From a checkpoint of a small image flow-matching model: activation silu, 203450 training examples.
Rows from block 2 of a small image flow-matching model, named by matrix and row number. Rows with one number belong to one channel. Each number is 128 + 32 x the weight over its row's rms, rounded and kept within 0 to 255. All counts start at 0.
After each channel's rows are labels from the 100 images, of 14848 (inputs lightly noised), where the channel reaches its highest value: "patch colour" is the nearest of a few named colours to the mean colour under the peak. Only what is clearly more common there than usual is listed. The data: regions of photos with short descriptions (Visual Genome).
# convs0: first 3x3 conv (model.enc.1.0.convs.0.weight, 96x96x3x3, each kernel summed), inputs 0-95
# convs1: second 3x3 conv (model.enc.1.0.convs.1.weight, 96x96x3x3, transposed, each kernel summed), outputs 0-95

convs0.91 [ 98 136 105 123 131 110 118 121  58 118 170  82 105  96 143 138  70 170 127 129  77 127 133 137 145 110  73 153 115 100  71 137 142  95  61  91 164 137 124 130 153 130 135 139 127 136  97 127 131 113 108 153 112 116 129  98 125 105  95 120 117 170 170 157 183  54 163 141 164 166 116  83 111 150  94 102 179 189 184 195 156 110 138 132 140 119 193  97 180 172  78 138 165 164 178 127]
convs1.91 [147  43 131 135 127 143 133 177 188 182 110  76 146 157 134 119 184 164 122 116 155 104 111  97 157 138 213 148 113 141 148 200 135 172 153 177 126  90 142 141 158 154 116 148 115 143 128 149  90 134 141 106 124 105 161 116  77 146 160 124 109  84 101 127  68  69 196 124  73 133 132 134 179 109 208 132  96 110 124 121 118 144 111 140 182 116 125 116 124 102 161 111  92  99 118 160]
patch colour: black

convs0.87 [  8 132  81 140 115 134 144  99 131 141 160 134 133 133 168 148 121 188 110 153 128 146 134 122 148  99 207 153 154 100  82  97 121 136  78 149 152  91 156 168 129  89 134 193 117  98 105  67 162  79 125  88  94 113 142 129 109  94 218 139 102 149 134 135 160 115 102 141 109 164 140  99  89 131 145  99 145 124 144 129 131 127 135 168  78 134  40 125 113 141 107 152 116 141  89 150]
convs1.87 [ 89 103 169 132 127 117  95  50 166 146  88 131 134 154  93 136 128 120 172 155 147 167 137 145 111 119  90 107 113 156 125 162 119 108 122  79 116 139 122  88 126 125 132 121  96 107 171  74  69   0 121 160 100  92 121 130 150  92 125 135 131 111  96 158 134 135 122 116 113 134 128  46 117 138 122  68 131 134 139 139  99 113 135 133 169 138  71 109 160 112 130  94 124 128 154 119]
patch colour: white

convs0.74 [110 138 112 120 144 133 160  60 145 143 125 170 146 165 131  95 129 147 139 151 136  60 123 121 148 115 124 136 131 125 119 102 117 111  74 144 147 146 114  61 134  57  95  92 108  91  99  95 142  88 132 126 126  33 131 124  92 118 105 132 140 154 144 180 126 175  31 132 129 179 106  64  86 132 166 109 112  60 205 143 110 131 125 128 165  94 104  85  94 115 123 147 129 146  94 152]
convs1.74 [101 169 139 126 114 137  87  43 116  83 153 124 107 129 124 228 135 122 133 105 108 146 155 101  81 108 128 104 141 171 131 111 111 107 138 117 136  94 129 145 140 112 151 128 138 145 119  64 113  60 130 121 113 121 106 106 168  63  72 125 148 128 119 128 125 128  79  94 120  98 144  42 144  87 112  50 107 142 106 139 143 130 130  28 103 148  81 104 138 150 144 140  66 136 123  94]
patch colour: black

convs0.16 [117 157 162 106 156 148 124 128 108 103 122  52 131 129  84 156 173 122 107 150 170 150 121 145  75 147 178 121 109 221  98 147 142 144 144 137 107 140 151  75 172 124 175 132 151 122 119 164 134 137 145 186 138 156  80 145 125 107 130 255 129 101  59 144 160 107 167 109 134 128 154 157 137 166 133 147 110 131  96 129 145  61 132 123 147 133 101 143 145 124  96 129  77 104 134 105]
convs1.16 [141  40 129 130 146  45 108 149 120 124 160 138 130  88 100  61  76 155 116 152 105 109 113 153 130 111 101  78 134 153 110 142  98 103 142 109  59 115 127  98 141 115 123 125 127 125  77 103 154 116  94 138 156 134 106  93  98 103 138   9 111 146 123 102 150 164 146  72 140  95 161  89 117  88 108 122 168 143 120  87 157 118 113 131 122 148 100 114 110 223 152 130 159 136 143 170]
patch colour: white

convs0.82 [104 111 255  88  91 123  74 142 119 105 105 153 126  80  97 117 100 196 135 151 102 132 116 124 106 122 109 166 144 147  98 143 177 112  67 165 163  85 153 149 104 121 114  73 128 111 121 168  75 112  69 108 108 134 117 134 131  97  97 126 123 124 180 146 113  89 141 135 148 168 102 109 101 144 115  76  79 141 104 144 150 104 167 143 148 111 217 148 101 115 129 121 116 103 180 121]
convs1.82 [128  65  16 153 146 110 107 114  89 149 126 129 150 129 136  56 147 105 122 116 156 152 120 140 104  93 133  74 121 155 115  49 175 122 141 119  93  28  78 118 167 147 116 163  92 148 160 131  98 128 183 124 131 123  98 136  87 156 111 124 142  70 122 142 136 143 114 130 146 128 144 114 168 158  67 119  88 119 132  98 100 153  94 133 123 158 166 145 188 118  90 137 147 117 159  88]
patch colour: blue

convs0.3 [124 171 144 109  73 136 117 119 128 140 125   3 103 132   4 167 107 146 100 117 131 102 172 156 116 146 106 108 182 116 127 165 156 109 112 129 135 179  89 114 100 140 130 120 177 107 114 101 137 141 121 166  99 154 133 117 141  87 120  65 145 116 125  76 163 122 101 140 149 178 111 108 130 158 123 116 115 151  87 114  89 152 131  99 132  60 128 104 130 138  98 136 138  79 190 145]
convs1.3 [153  73 137 122 159 139 115 138 154 120 173  44 136 147  60  80 164 153 157 222 118 148 129 136 107 114 115 109  88 151 113 143 139 149 125 142 104  93 143 160 143 155 125 134 123 119  87 123 126 127 111 110 144 130 121 191 116 127 136 119 187 163  65 133 120 138 121 134 141 136 153 131 114  71 106 109 130 135 139 153 155  58 132 130 135 165 125 151 101  39 171 193 136 140  73  40]
patch colour: blue; cyan

convs0.1 [139 157 107 152 125 154 147 132 127 133 137 129 155  84 136 136   0 145 133 104 162 132 129 150 146  61 103 123   0  96 126 119  99  93 121 125 162 107 106 113 133 103 108 124  90 145 122 108  97 129  98 127 129 110 186 134 124 128 117 120 144  90 131 112 148 111 103 143 116 105 122 129 145  91 141 142 130 105 134 145 144 137 134 149 170 110 135 160 148 126 155 120 150 135 173  97]
convs1.1 [114 127 140  91 118 138 128 148 129 131 111 109 163 129 168 140   0 159 116 104  99 115 151 113 143  37 177 133 255 120 100 148  52 151 152 140 106 136 146 135 147 113  95 111 142  92 152 131 130 137 142  98 131 131  86 136 152 108  93 108 197 135 106 115  83 127 124 114 121 155 126 142 106 125 110 129 122 128 130 121 120  99 136 135 121 102 131 121  84 155 114 113 105 108 109 182]
patch colour: white

convs0.14 [134  76 115 155 159 143 108 113 131 128 119 157 144 150 128 117 122  95 105 130 138 129  66 107  83 143 142 135 127 130 130  92 103 124 105 100 149  94 189 113 149 109 117 142 112 146 123 145 137 120 246 109 174 144 152 129  66 152 151 140 137 128 125 103 119 161 120 173  97 104 187 126 157 110 129 152 180   2 170 136 106 150 123 173  94 148  52 102 130 156 119 112 122  76  79 157]
convs1.14 [146 160 136  90  86  72 174 159 170  98  89 125 111 128 127 130 126 208 192 138 130 160 157 168 178 171 156 124 121  72 126 155 140 134 173 106 120 136 131 116 163 149 126 102 151 101 110  65 172 120  88 181  78 118  89 132 136 146 113 144 110 166 147  99 167  81 180 116 106 132  98  77  91 147 192 113 133 193 105 124 156 103 151  92 115 123 122 127 136  85 135  90 132 191 173 136]
patch colour: grey

convs0.9 [126 186 148 134 114 155 129 111 126  98 156 192 107 119  98 125  23 152 136  87 148 148 120 174 139 135 105  63 113 101  87 144 169  97  76 109 141 104 100 124 169 112 176  56 137 154 115 141 151 108 139 129 120 166 120  58 160 131 113 101  57 126  90 151 180 153 121 142 103 188 163 139  91 144 116  79 135 123 104 112 115 110 101  73 164 125 118 141 120  98 118 127 152  64 143  87]
convs1.9 [135  73 126 125 132 102  89 130  91 126 106 160 103  92 114 115  44  99 117 157 156  93 168  91 144  49 106  55 187 105 142 110  89 144 109 141  92 119 137 151 110 130 140 142 115 100 150 106 131 106 126 180 180 157 168 117 171  93 119 136  70 138 129 134  92 169 182  44 167 116 102 102 127 138 119 102 160 122 104  89 161 201 153  87 110  98 112 132 133 157 132 115 144 173 166 138]
patch colour: black

convs0.8 [122 122 165 139 130 152 146 120  94  65 109 133 113 159  75  87 186 121 159  34 131 136  87  45 142 159 125 128 191 146  69 111 148 119 117 135 129 160 155 130 119 142 164 114  52 175 139 125 111 144 139 202 115 124  76 203 123 131 133 107  97  89 149 110 117  73 140 204 144  87 129 127 120 147 131 128 132 134 136 126 135 140 112 111 135 108 125  98  96 156 139 148  64 125  97  91]
convs1.8 [130 118 120 129 138 107 118 125 143 149 127 158 131 133  92 122 191 135 122  18 128 131 142 151 117 180 108 131  79 165 164 138 120   0 139 124 130 109 103 150 161 143 159 130 144 135 134 128 136 122 125 107 144 132 141  76 107 137 144 126 107 177 103 135 148 138 138 110 116 130 123 127 136 223 132 130 122 118 130 126 135 117 143 129 128 143 128 131 173  67 129 104 164 114 144  41]
patch colour: green; cyan

convs0.65 [ 86 137  98  90 110 119 121 136  99  59 122  94 130 150 156 161 108 115 128  56 123 106  28  39 136 113 105 150 207 101 108  99 117 122 169 136 162 131 133 110  83 127 140 129  68 114 128 144 117 152 120 183 136 110  44 155 124 144 126 142 136 111 134 137 107  84 129 156 156 107 144 168 143 116 138 167 118 180 106 111 165 106 158 139 124 137 137 137 123 165 142 159  69 151 123 211]
convs1.65 [117 170 136 111 121 122 124 126 149 127 144 173  78 117 121 102 126 134 103 136 140 145  95  72 102  96 197 151 105 141 111 174 205  84 158 135 168 160 158 172 209 124 185 124  65 125 165 129 146  99 110 102 137 142  94 151  91 102 199 133 139 103 140 129  78 121 137 144 161 103 134 144 116  44 182 110 126 106 137 156 131  81 144  91 137 104 147 111 121 175 106  96 163 113 175  66]
patch colour: purple

convs0.44 [ 58 113 104 129 183 127 114  93 108  92 119  37 109 102  58 135 115  48 107 143 115 158 154 155 175  98 173 144 137 101 144  92  54 158  95 119 173 147 161  63 154 142 139 142 166 130 159 107 142 121 141 126 117 144 118 148 160  99 151  78  90 110 124 132 158 130 136 120  58 110 145 118 133 154 138 127 134  91 156 113 123 155 103 136 144 138  46 121  98 110  72  84 152 133 108 167]
convs1.44 [139  93 156 110  97  82 138 119 126 125  91  50 148 169 122 108 137 174 136 184 134 124 118 164 122 115  91 114 113 114 165 141 131 133 150 126 110  97 177 185 153  91 177 122 113 107 137 118 184 112 143 107 134  97 117 130 116  90 129 162 201 140 120 118 121 147  84 104  83  97 106  75 103 105 194  98 169 150 107 143 168  31 122 126 106 151 113  90 140  75 181 134 110 173 185  79]
patch colour: blue

convs0.48 [105 115 121  76 134 112  96  53 172 174 118 135 108 110 143  92 136 111  86 109  91 117  83 145 127 134 127 128 121 159 106 103 139 116 145 176 139 128  92  94 127 167  75  85  67 184  73 190 108 138 100 131 123 211 132 120 135 138 126 141 151 101 140 140 222  97 134 166  78 108 117 152  26 133 121 135  84 150  71 111 112 126 159 158 130 117 127 119  75 112 121 135 119 108 138 132]
convs1.48 [164 128 143 125 103 146  97 182 115 122 147 125 125 125 114 128 113 146 182 143 104 142 188 150 114 118 142 123 112 114 138 146 142 126 104  56 124 127 128 136 107  76 175 162 113  89 160  86 125 163 159 156 130  59 110 119 121 115  84 155 121 197 192  97  68 120  89 118 181 142 142  82 217 117 173 133 124 106 131 122 140 117  56 105 101 128 128 111 225 129 135 100  66 123 118 148]
patch colour: grey

convs0.34 [159 153 170 136 140 147 175 103 115 110 117  78 136 162  94 141 208 121 118 165 145 123  81 111 123 159  83  98 136 116 154 145 181 134 108 117 144 148  89 152  85 104 172  86 148 207  91 118 137 117 115 135 180 119 125 186 123 145  92 192 183  61 134 123 115 110 102 136 118 136 136 132 143 179  98  92 125 122 132  82 194  73 145  89  87 112 108 121 157  86 124 122  88 123 192 162]
convs1.34 [115 126 125 145 130 161 139 130 142 161 130 144 144  72 134 130  11 120 124  96 130  96 131 162 104  46 133 131 171 204  87 101  60 103 142 125  60  57 108 111 103 150  94 153 103  74 136 125 105 121 112 108  81 113 129  98 128 136 119 155  72 152 123 116 113 156 142 103 111 157 144 134 100 115 128 116  96 128 146 145  74 195  88 122 142 120 132 154  96  78 131 151 147  95  64 114]
patch colour: yellow

convs0.92 [175 151 174 107  69 154 126 172 184 135  95 133 174 168 134 124 103 156  98 146 139 126 131 132 131 108 142 136 116 177 148 152 116 156 132 123  82 123  84 113 110 115 134 149 144 109 146 182 113 211 187 186 149 113 144  95 208 149 133 175 120  94  87 166 134 165 145 160 148 123  60 169 170 107 110 161 154 170 111 185 126 115 123 119 137 111 143 214 151  92 138 147 133 113 169 157]
convs1.92 [ 97 117 105 147 111  66 119  83 117 165 165 164 118 154 130 184 224  91 184 152 124 159  85 170 122 100 104 126 175 103 140  58 132  64 100 104 157 132 140 168 138 155 109  86  77 130 134 103  70  93  85 123  93  78 139 142 132 130 110 140 191 166 151 150 137 197 148 109 176 154 139 157 111 139 103 103 109 113 123 125 127 159 157 114 124 146 126  95 132 183 126 125 171 105 119  90]
patch colour: white

convs0.76 [ 97  86 119 255 167 105 119 137 122 132 112 138 134 115 107 124 142 118 136  90 164 122 115 109 144 129 134 139 141 100 115 119 108 128 137 109 131 124 156 109 142 136 152 121 112 202 118 118 123 136 153 127 136 131 171 153 128  96 122 122 118 126  76 145 126  88 126 102  69 137 153 137 114 178 118 133 115  93 148  85 169  98 101 137  90 172 108 171  95 102 110 102 130 129 144 121]
convs1.76 [134 151 145  11 111 119 165 127 140 160 104 125 136  84 133 106 103 126 110  36 104 132 147 136 154 195  98 119 115 160  98 142 125  63 129 119 167 159 107 140 111  75 112  53 144 201 143 147 130 116 124  95 133 110 166 112  95 103 137 153 124 127 141 117  80 136 105 129  21 158  99 109 115 128 139 129 149 130  79 134 117 142 131 130  98 199 126  75 146 144 143 105 141 137 143 117]
patch colour: green

convs0.53 [125 117 152 108 127  66  91 104 120  80 149 255 151 182 153  97 170 153 143 133 158 137  79 190 110 116 117 122 172 201 141  75 102 122 142 101 126 113 121 155 122 151 159  89 149 101 164 123 138 158 132 140 110 122 148 147 145 110 134 165 157  86  82  99 160 157 170 115  98 163 199 120 178 150 113 138 141 141 154 119 104 105 106 121 141 111 133 145  87 154 165  84 129  92 141 137]
convs1.53 [136 151 136 143 151 171 151 197 137 135 127  49 114 101  90  66  68 145 134 112 138 112 138  65 124 121 123 138 122  91  49 151 131 172 120 158 103 139 137 126 131 125  98 153 107 128  68  97 141 131 134  71 160 148  93  52 114 154 161  76  60 133 126 166 142  94  94 156 128 126 121 142  56  73 159 148 145 115 158 133 127  52 137 125 135 100 163 183 148 109 113 152 126 121 137 142]
patch colour: black