python train.py --model="image flow-matching model" --dataset="regions of photos with short descriptions (Visual Genome)" --train_examples=203450 --image_size=32 --horizontal_flip=true --conditioning="none" --arch="unet" --objective="flow_matching" --cond_dim=128 --logit_normal_time=true --norm="groupnorm" --hidden_act="silu" --weight_standardization=false --widths=[48, 96, 96, 96] --blocks_per_level=2 --scale_shift_norm=true --attention=true --upsampling="nearest_conv" --init="trunc_normal_002" --residual_init="scaled_by_depth" --optimizer="muon" --muon_scale="match_rms_adamw" --learning_rate=0.0038 --momentum=0.95 --nesterov=true --orthogonalizer="newton_schulz_5" --adamw_lr_other_params=0.0012 --max_grad_norm=1.0 --ema_decay=0.995 --max_steps=22600 --batch_size=256 --epochs=28.4 --lr_schedule="cosine" --final_lr_fraction=0.05 --warmup_steps=1130 --weight_decay=0.06 --adamw_weight_decay_other_params=0.05
Rows from block 13, named by matrix and row number. Rows with one number belong to one channel. Each number is 128 + 24 x the weight over its row's rms, rounded and kept within 0 to 255. All counts start at 0. Numbers have three digits each. After the name is the row's rms in percent of the matrix's.
# convs0: first 3x3 conv (model.decb.1.0.convs.0.weight, 96x192x3x3), inputs 18-26, a 3x3 kernel for each
# convs1: second 3x3 conv (model.decb.1.0.convs.1.weight, 96x96x3x3, transposed), outputs 18-26, a 3x3 kernel for each
convs0.57 095:120128117120129117146145123165188174139152157110140154137128127130114116121107122170145120136130124111091091132143133089086097118114135146129139120113125117114122110116108106118126107113124144174170103134124118123117134123132110103100094091095
convs0.58 103:125112118146138141147131136083096112073089089115128125115126142117132137124136133074123128087090123100072105165112092170136104148134155105127103104133114116130115104121122100117118103112109143142131121160111176189133130102102124106095117109101
convs0.59 090:144161142124131125122100094098120134098105132067102138151176157149166146146159144145131108129104098127122121120094119120095123134131143097083111130126126136148134124140137146165157128143131095139166110122141148142159120118127125120116119110101
convs0.60 103:139145147124134144121117128138115121083078096094089100133115117137117117147131126146144133142149147135145157115112117114128128125132135112095112107091108100082093116127136121129132135137136133114091164141116143159142124123114108116115140143150
convs0.61 097:129129146116123148129137147105103095104115107081104100150129117123111102115121113118131156117129150104128147131122138119102126101115132131128119137124119127119128142133115150149137146145141128117152130129142110138139127127133138135134154140128
convs0.62 094:113135130107129126115119115160150152164143145172158154150137136160161152154155139109104109122099114126113134139142125126129119123137140128127123147134114132115109118131140110126135116129132165136093111081064129124116114123144097130137119144153
convs0.63 110:126103102108095110113111131126120136136129139131124128098103123096103123087091113081112132113142146142158140105117122115129130123136131075091125092107151114131162109109123104100114118114123150115101142109097160138123143136132133118116133116116
convs0.64 099:097121129108112114114109110127145147158188156146142106122112113122124111126136124160160143146138121123115110132129140144104095165124106136124127116101110130127133121143130148163143150154124122122124137128092153132082101124159080113149106140155
convs0.65 121:125129132133129121125128123111102089119111100114110106129131137119117128128124132143145139133157156120156158151151133155157133188187157146122121134104094129108096126134121125137127108121127127122115138115096154124105098088095100094100089081096
convs0.66 092:117114108118106112110111121155165170162173144156142119140139132157146142130128145139129141116107128129135155120086120103024067147101121141134097134126115139120117141133124165154142150142123101118111104126117119132128157152131133127118120138138
convs0.67 108:115136155123129124126119109116095067114085071154124121100097103115113102126120101078096104081105128108110145156135156141120115139113102128155164099121151106112143093098114103105111122122120166147120126145138117117113115104109164131120164137113
convs0.68 089:115096119131112117142137127138122096131116096127109097133134136128124137107105119101122130083122123126134118148156146116132138115125126141119110119096106149139143130137126130141123132145130092135148092119139128100124145148135119117098112104091
convs0.69 107:141136111149150125129118107147121101138131122113123140115110110126117113130127119123133131131138133130138136088103113105128124107112108169171177174174182162165173134136121129134124131143133136148150111102119122102111123117129104101122096096120
convs0.70 103:119144145121138158116101120127132132137134137116121128118144111150177136155167137160134090166133092130117097120123127150179142153190125121126139123128146108113125132159144148160135139144117123145113121129098129127101134136116136170141114124104
convs0.71 103:135138138127105111119087099123122113133127126104114119106121119137140135137147144133118127110105124122102122114127140091091102118122121126137127110127132129142147128125133125122134130129139094130145105116128129116121135112134133126143121132140
convs0.72 098:126128149121113129128113128112158119140175153119179183128134129130134126118131130151130119132131120121127124118098127112126151156164150121129140120121134128132133155148118172164127137137112131125142125103102124101088112127150091123152094124170
convs0.73 094:159135138158121109144103091132131136106112114157152157109120142100109134122121117112126134115124131109115128127172175139187175122136139139148130139146116115126109128149141144163144138151139123137141109124134105121146122131141118138161133146150
convs0.74 089:122111155120110142127122139129124122142115119128102110099114132109117132141144140106097103118125132110123138086105123126128135136136147094140132114165152101142141116115124105114125114124133105144146114132137104118140140145171123113119111096094
convs0.75 108:094142143103142157109115112124111118129119137126136159159164141146154140121127124115098095112097102128121127145150138128136125132139123115137131120139128103113104134112102139128105134142109098087111111080106158118114166120095140114084122110104
convs0.76 098:163171149144174174122136143124109115124102101129104100131135143134126129118109109108136140114139142116140151111134135121134150113113136123113125113103111127120123143146139130130125131129126096102102116134122140168156143146147165170151147152130
convs0.77 096:141147129142151135121121112130136129125132141110122142140132124141141126127142134149152155122128142109110128160164157137140140133143147145130132138125126125131132117124129112119126113116119160130138127105108135128132145143153112111115117112117
convs0.78 105:138151114126149127122137110170169161149137143100093108134141125126131118138139126138118107134122117118121119130121120128114128120116147134115123099093115110105130144192156202246200176203160124129143093078092101070065146145158141113107151128113
convs0.79 101:127127137126122121159143131099125125125145135119119107110103119096095106107107109152125087144109111139130147102095108094087095121117125140134152108112138121123144121114104132124117128127118178176152132121111094078072119134156079108127065099096
convs0.80 105:102123115095124128118126127124106096111117099123132101108118122108127126122137135146113094161124102144114104122149150141167165126128134125127096121127110116123111120116099115106090117119102138114105167138130106099136113115142098103136152139122
convs0.81 094:125145146098133142090106103110131115131146129099111108120119125101103112104101103144118112143101094128099096090108122097119127102117120114103116126111119117110109100078087094064066120095093143141155115103116119106111100115101128149135122137120
convs0.82 105:152123105172138094151128099134137145122130142128150148097105126105112123111118130086115119116131139098105100121147127121127101126126094117112112124115116163134132113111090110106097115106106103088096113084079156142134136130131153132130161146144
convs0.83 103:143134110149145111152148121119119137114135156115131146117120119113112105126129121137125120144123110151135132120107120134128136134111125135116150060032089063034093168169160158160154160157153106136143121128122142138116123126116121120123118113125
convs0.84 105:096133149129161150142143149090100101083083096105117126145134148120114130129122136113139141136135124126114098154155161150156159130139146158142128135125116132115095140139157116124146113120142132119105134151130120130109107097115132115119115123141
convs0.85 097:130123102149147122133131120126112121114110123122124138111119109122130112124136114122131141126115105130113100131114136107088116106087114131123139107090113127111126122135132105124129116130136135136136132131125125125124132131138126120130132129137
convs0.86 100:116140159112124149125118113158146130163160167143155173163167131144177157132149146116154134109126119119119125129136130142156123145146125112129146132136132114113112124146144132148130136145132144120126138097118139109130136137131135117109134120121
convs0.87 098:125129117140143145122126131148113072127090084100097120130116112129110108147136131125132155106128169082117157142137154129117143106104126127138119116132105129140094129132133137144132149152136123138146138139128120115119101131133106145150104150166
convs0.88 098:120131102135165133143166134096119127106131126119135124119098112119103120120112121109139141142163167127154164098140125130163162140173155120130116126141123134152137125138121134151131120124110104124153109138158135143142161119114123098101121111109
convs0.89 100:138136132128134149100116138139143116134144132141156150117103101135121127130117129134118129139126136126129137118127126106119128120125142115120147131124140114111136134132131141133126131121108094153153089137157093126145136134136126120115146138114
convs0.90 105:119125104133147135116136138135129132131127117127112102130133133144145143146152152140152135161144126160138133116116094115128093113136127104128129107133120111136126133129141119109126106106125113081114129094129127106137178173151153125093111088074
convs0.91 128:169160132155173155126152151121138119141136120140131125117120137123114122128113101127133132139142127143151137111135151092114129116136143121112126126118129119127132091094109094095111095090106180144115155123094116111098107125146092106122113110113
convs0.92 110:139130124136120114146123127130123101134140119130136117137130129135133130119121123136131124128128120114106099118131131136140133132144124141131150131116146154151188150133131143123128140119125129138118132150138141168162131130126120113118130131140
convs1.57 095:162176161150169144139119137150095101134111139155143131135091130105046118120081109145113134147129118121111106092085122109108156142104129178167134156134089106121158171162129139114143143125121111090151143090081175109120131080108121123117125134118
convs1.58 110:128132130124101132125114141119125161118051182139128105124120111116145196132104125146127139130092112107128134139193068088159169115078166112154173107107129123118122116175119111083181134104147132096111150147143129130115132102159111076182135117127
convs1.59 101:124108127152135131081106101161111106111082151142153151141141143109105143141151095166161139166131136125105093096130134113094124134154113115153137130143096077193127109191130147133136103101090108129163147196102150151090124107133100101109172182191
convs1.60 107:111069118133195142103116107144132101114110116142125121141130134147109148141123105125127124164175147109141139118111135128129113137117132100147113138197127129176150109143112104128134133104139153094133146123170158136135170149150102143176104144127
convs1.61 106:131130116112175110142126134146135102222168122098109112100135144109151139149132126159117132121119125119141113107163127103154064129142155140132111146170128117118125134109140144095154137127113118146134151174111129149132126117140113116142131145104
convs1.62 096:144109097129091116132104131108157107125116128108159143142132159141090152123142157128135142137138168132098119127134104117111116125124136129094132144123122139130110139105127142094157149104133123160151122170231129114117135118112110110093129111116
convs1.63 069:139150084124185129116129116139122130108074116132121153106186145140212119145149083154159180137148180121101091149122150164109164133108147173167085146137088112168158113150119092145108109136105110187167119170100103140085120133145118129150118117118
convs1.64 106:143119166141117122117164147116115124146152104121148077116138139132130144116119116139127129124118129147179138124146136116109092115119100127146143112083118096109101133137128131115094121133128119125152135095149129154130149115135104142169154120091
convs1.65 076:114062086094112155125136149075099134121133109164167118135109138168136115120127130103151133110160139131129133124143138060113154092049169076092132146132138112114163115090106141098136154140168146144119156136101138140105160139123114074112113095121
convs1.66 106:171142148138113091103151113164105107125101106128130144142122127169045130156112121101162158079119148123126113135108135121123131136145120102153162127108155090135097140122121125136187095115124134139123159222149138121098135142134146056091167154147
convs1.67 092:141120125110123154106127142140145118136148126084102118119114124160106126160186103106139135117156138123110111142106122140154146120167132106120122136171126123104130136119128135125131116155131125105144161133130084167112123114131113094110151099110
convs1.68 096:135110110099147135119130130139173112118129138149104138102103133129154127156152126115151150117061106110128108102147113148131137118136153125148118118136080099149131107199132142134117115070127111167124132222109136115106167155155140123139115113115
convs1.69 090:118118117147160105127155139102143109151134172100091147147151128127112122115141109142108122111125132089097131078136141127128162134127139138107115140130136120143148111117114108163118103117120125149127142158130129143138124093118166193137110119138
convs1.70 092:124133142149169159141156146102100103144139112142106122104098107124155112130107084096114129181152155188159126122137132095052153122093125106160132158104067093107143112161149167163138113101124155102115119101114135116133141118143130114111164128103
convs1.71 093:141157142123140121135096144131143129123059119129105159125136130148107123126134137121075103136104133140141114128104076104136141124104143104110133138140131115122137151154134131128133120138145139142135124139107138154136101123126142109146103117124
convs1.72 106:119071163154141124120132129136108156113116131112133126088108156168213105144108120147096144098176137138142155120112133143108152152126149091115104103117140144118144078127139145111094107116144126098117093156088166149126121121161136191127160103122
convs1.73 104:137129112059154113126156135105125110115161121095127133135105132075116183102121140115121155045155124086114105146119136117148106109136107127098132165144149119131057146146114054175217102158123113116129178172177123132115129110117126141120098139122
convs1.74 096:098115085104111105115132098153119090149111090110115087126113162147049127138092142132117127113089097146140127132108127152108112138093120102127117144126163173182147133104133097110190112131196129161145126186149138192171132133117110137135126173139
convs1.75 091:135135134157112136132143126134162127153205113116120083138137137140140116134134119130146139103177139130083082150134151133118156149154100151144131162167131138129114145154140135119127119148153123105100110133111145164115113118142133140150132130129
convs1.76 102:138124111145096059128077105162140138072108136132119111124117101100124131104159131148127106130112147137118116120126172157126127163097130157151107090124207162112118103095114103133199151133139145139117089116069129140171128140093140142119091156185
convs1.77 084:070079099114166137136139133127161159092110161152096162120109114142087126139109152134093138103032081119072128109125128167119117145129115107112106111141116120150139133116104138096135146129138135086112152108125177147127137130126141160129099104098
convs1.78 099:148160151127134137115131117102127144097131134151136135171179149155201137163165181149113125117141118151154146126087127218081133124162134135120135156128151122155144179126154125133123145110135139145136101123110135133133095119108136137110110116102
convs1.79 087:090106107120089164149141126131128139156162124136114140128096117123142147090116134118135114095080082111100116128123116138143119103155122129111117099110144110109111124100134152144103115115127113151152117116134131149115117149102137078106130128114
convs1.80 090:082111118130193112166135161122113145072075088133138131142110135120146149107114123133129122144116133153125143133093127153150126155082107158144152108120141110100101140102139169169131173132112137148158154138169144087134142124126125197171162117145
convs1.81 090:097063091172143138131158143150145113145158100135163164142152118075108183120137159107137111158152132123149119117119147175120132116109116128121145120144158148101082104140114109204189138138111138103148074118170121148164107136135080108094116134131
convs1.82 094:119146081135118090118141091132167152159158103103122115140170117104103100121167154116158125153173171141115136143178107139160167144137135140148108125179174101157142127126123087131150131136140111127167142083138148099135132159143075096082089131132
convs1.83 101:110140135127148118149111125113129137101139133140153143116120122142090134149103108147114092155082096163104090178161111112163160129159165166061091125097143136168179171187168131148143144181148147128104134162148119126143150162174151181156115119148
convs1.84 092:149135089104109140128121193119125111144193102112165108121119114150095100145121133128119106124123096111183110131139127100132093138147057119142115115110129104130150151095122143102146130147132128121118121141105124128112109108119126159117104140123
convs1.85 109:112119124131146155137136134137137161129095134151135132112146136141110135103126123124085120143073111138121131132101119153127090134138132149105140123097120122142122105142109116162144137113131106137135134144128145127141155114170127091115137126115
convs1.86 093:131109124086144128088095129126154130089124129125130134118121143096100147140147134140122133148109108102140126139163135136148114117178155112124111135150129124112119136144121101193134107130124147132136101148140136148140157140127166088132084130180
convs1.87 114:106122143102154117127130120081128121109124115113109139096110137154127120108129118149124106129128143146111119096081157017128148086180087137157150139079087131124126136123144085181133138133147132122146095094129125130114170135125201111128112144122
convs1.88 105:135142105134173134116161154120139096120121105137134132141158127199141155144135116108135096102127055089120109167064136223074111117180114114115137125120131111158125154144131138125132148122124124161162068176176126119119082178137161220110100134125
convs1.89 098:126137144123145137138119152147156121212150152114160125119152130124130135137131122112136114132231146154134094125116085122154146118118120118139119150156149140119125150143118101115139110147141112112136127140149131128131155154160130082164121125139
convs1.90 101:170104105163093116147147153150144113157171110156156124098117108104113132121099122120134115121164133138150133133137119151110094154141118091135113164139114162079114107116164152175131145163100111127146119109144139107136179101143115090107160158164
convs1.91 083:148146117109164100094154144110186107105150136130121119121110134130112136115121157103111155113111132115127174171096169122156081150108093173151121135110113155117114151149180142127160117105121087130107132133157152149132104109103104151143132167160
convs1.92 093:125098135127154178116098143106117114123126122135130126123143129133120120136100123114160131143162125138166134148109084176141106155161125099149117133193118176145111101148132125174192134155136147126109147135149136131173130137092142142124145131121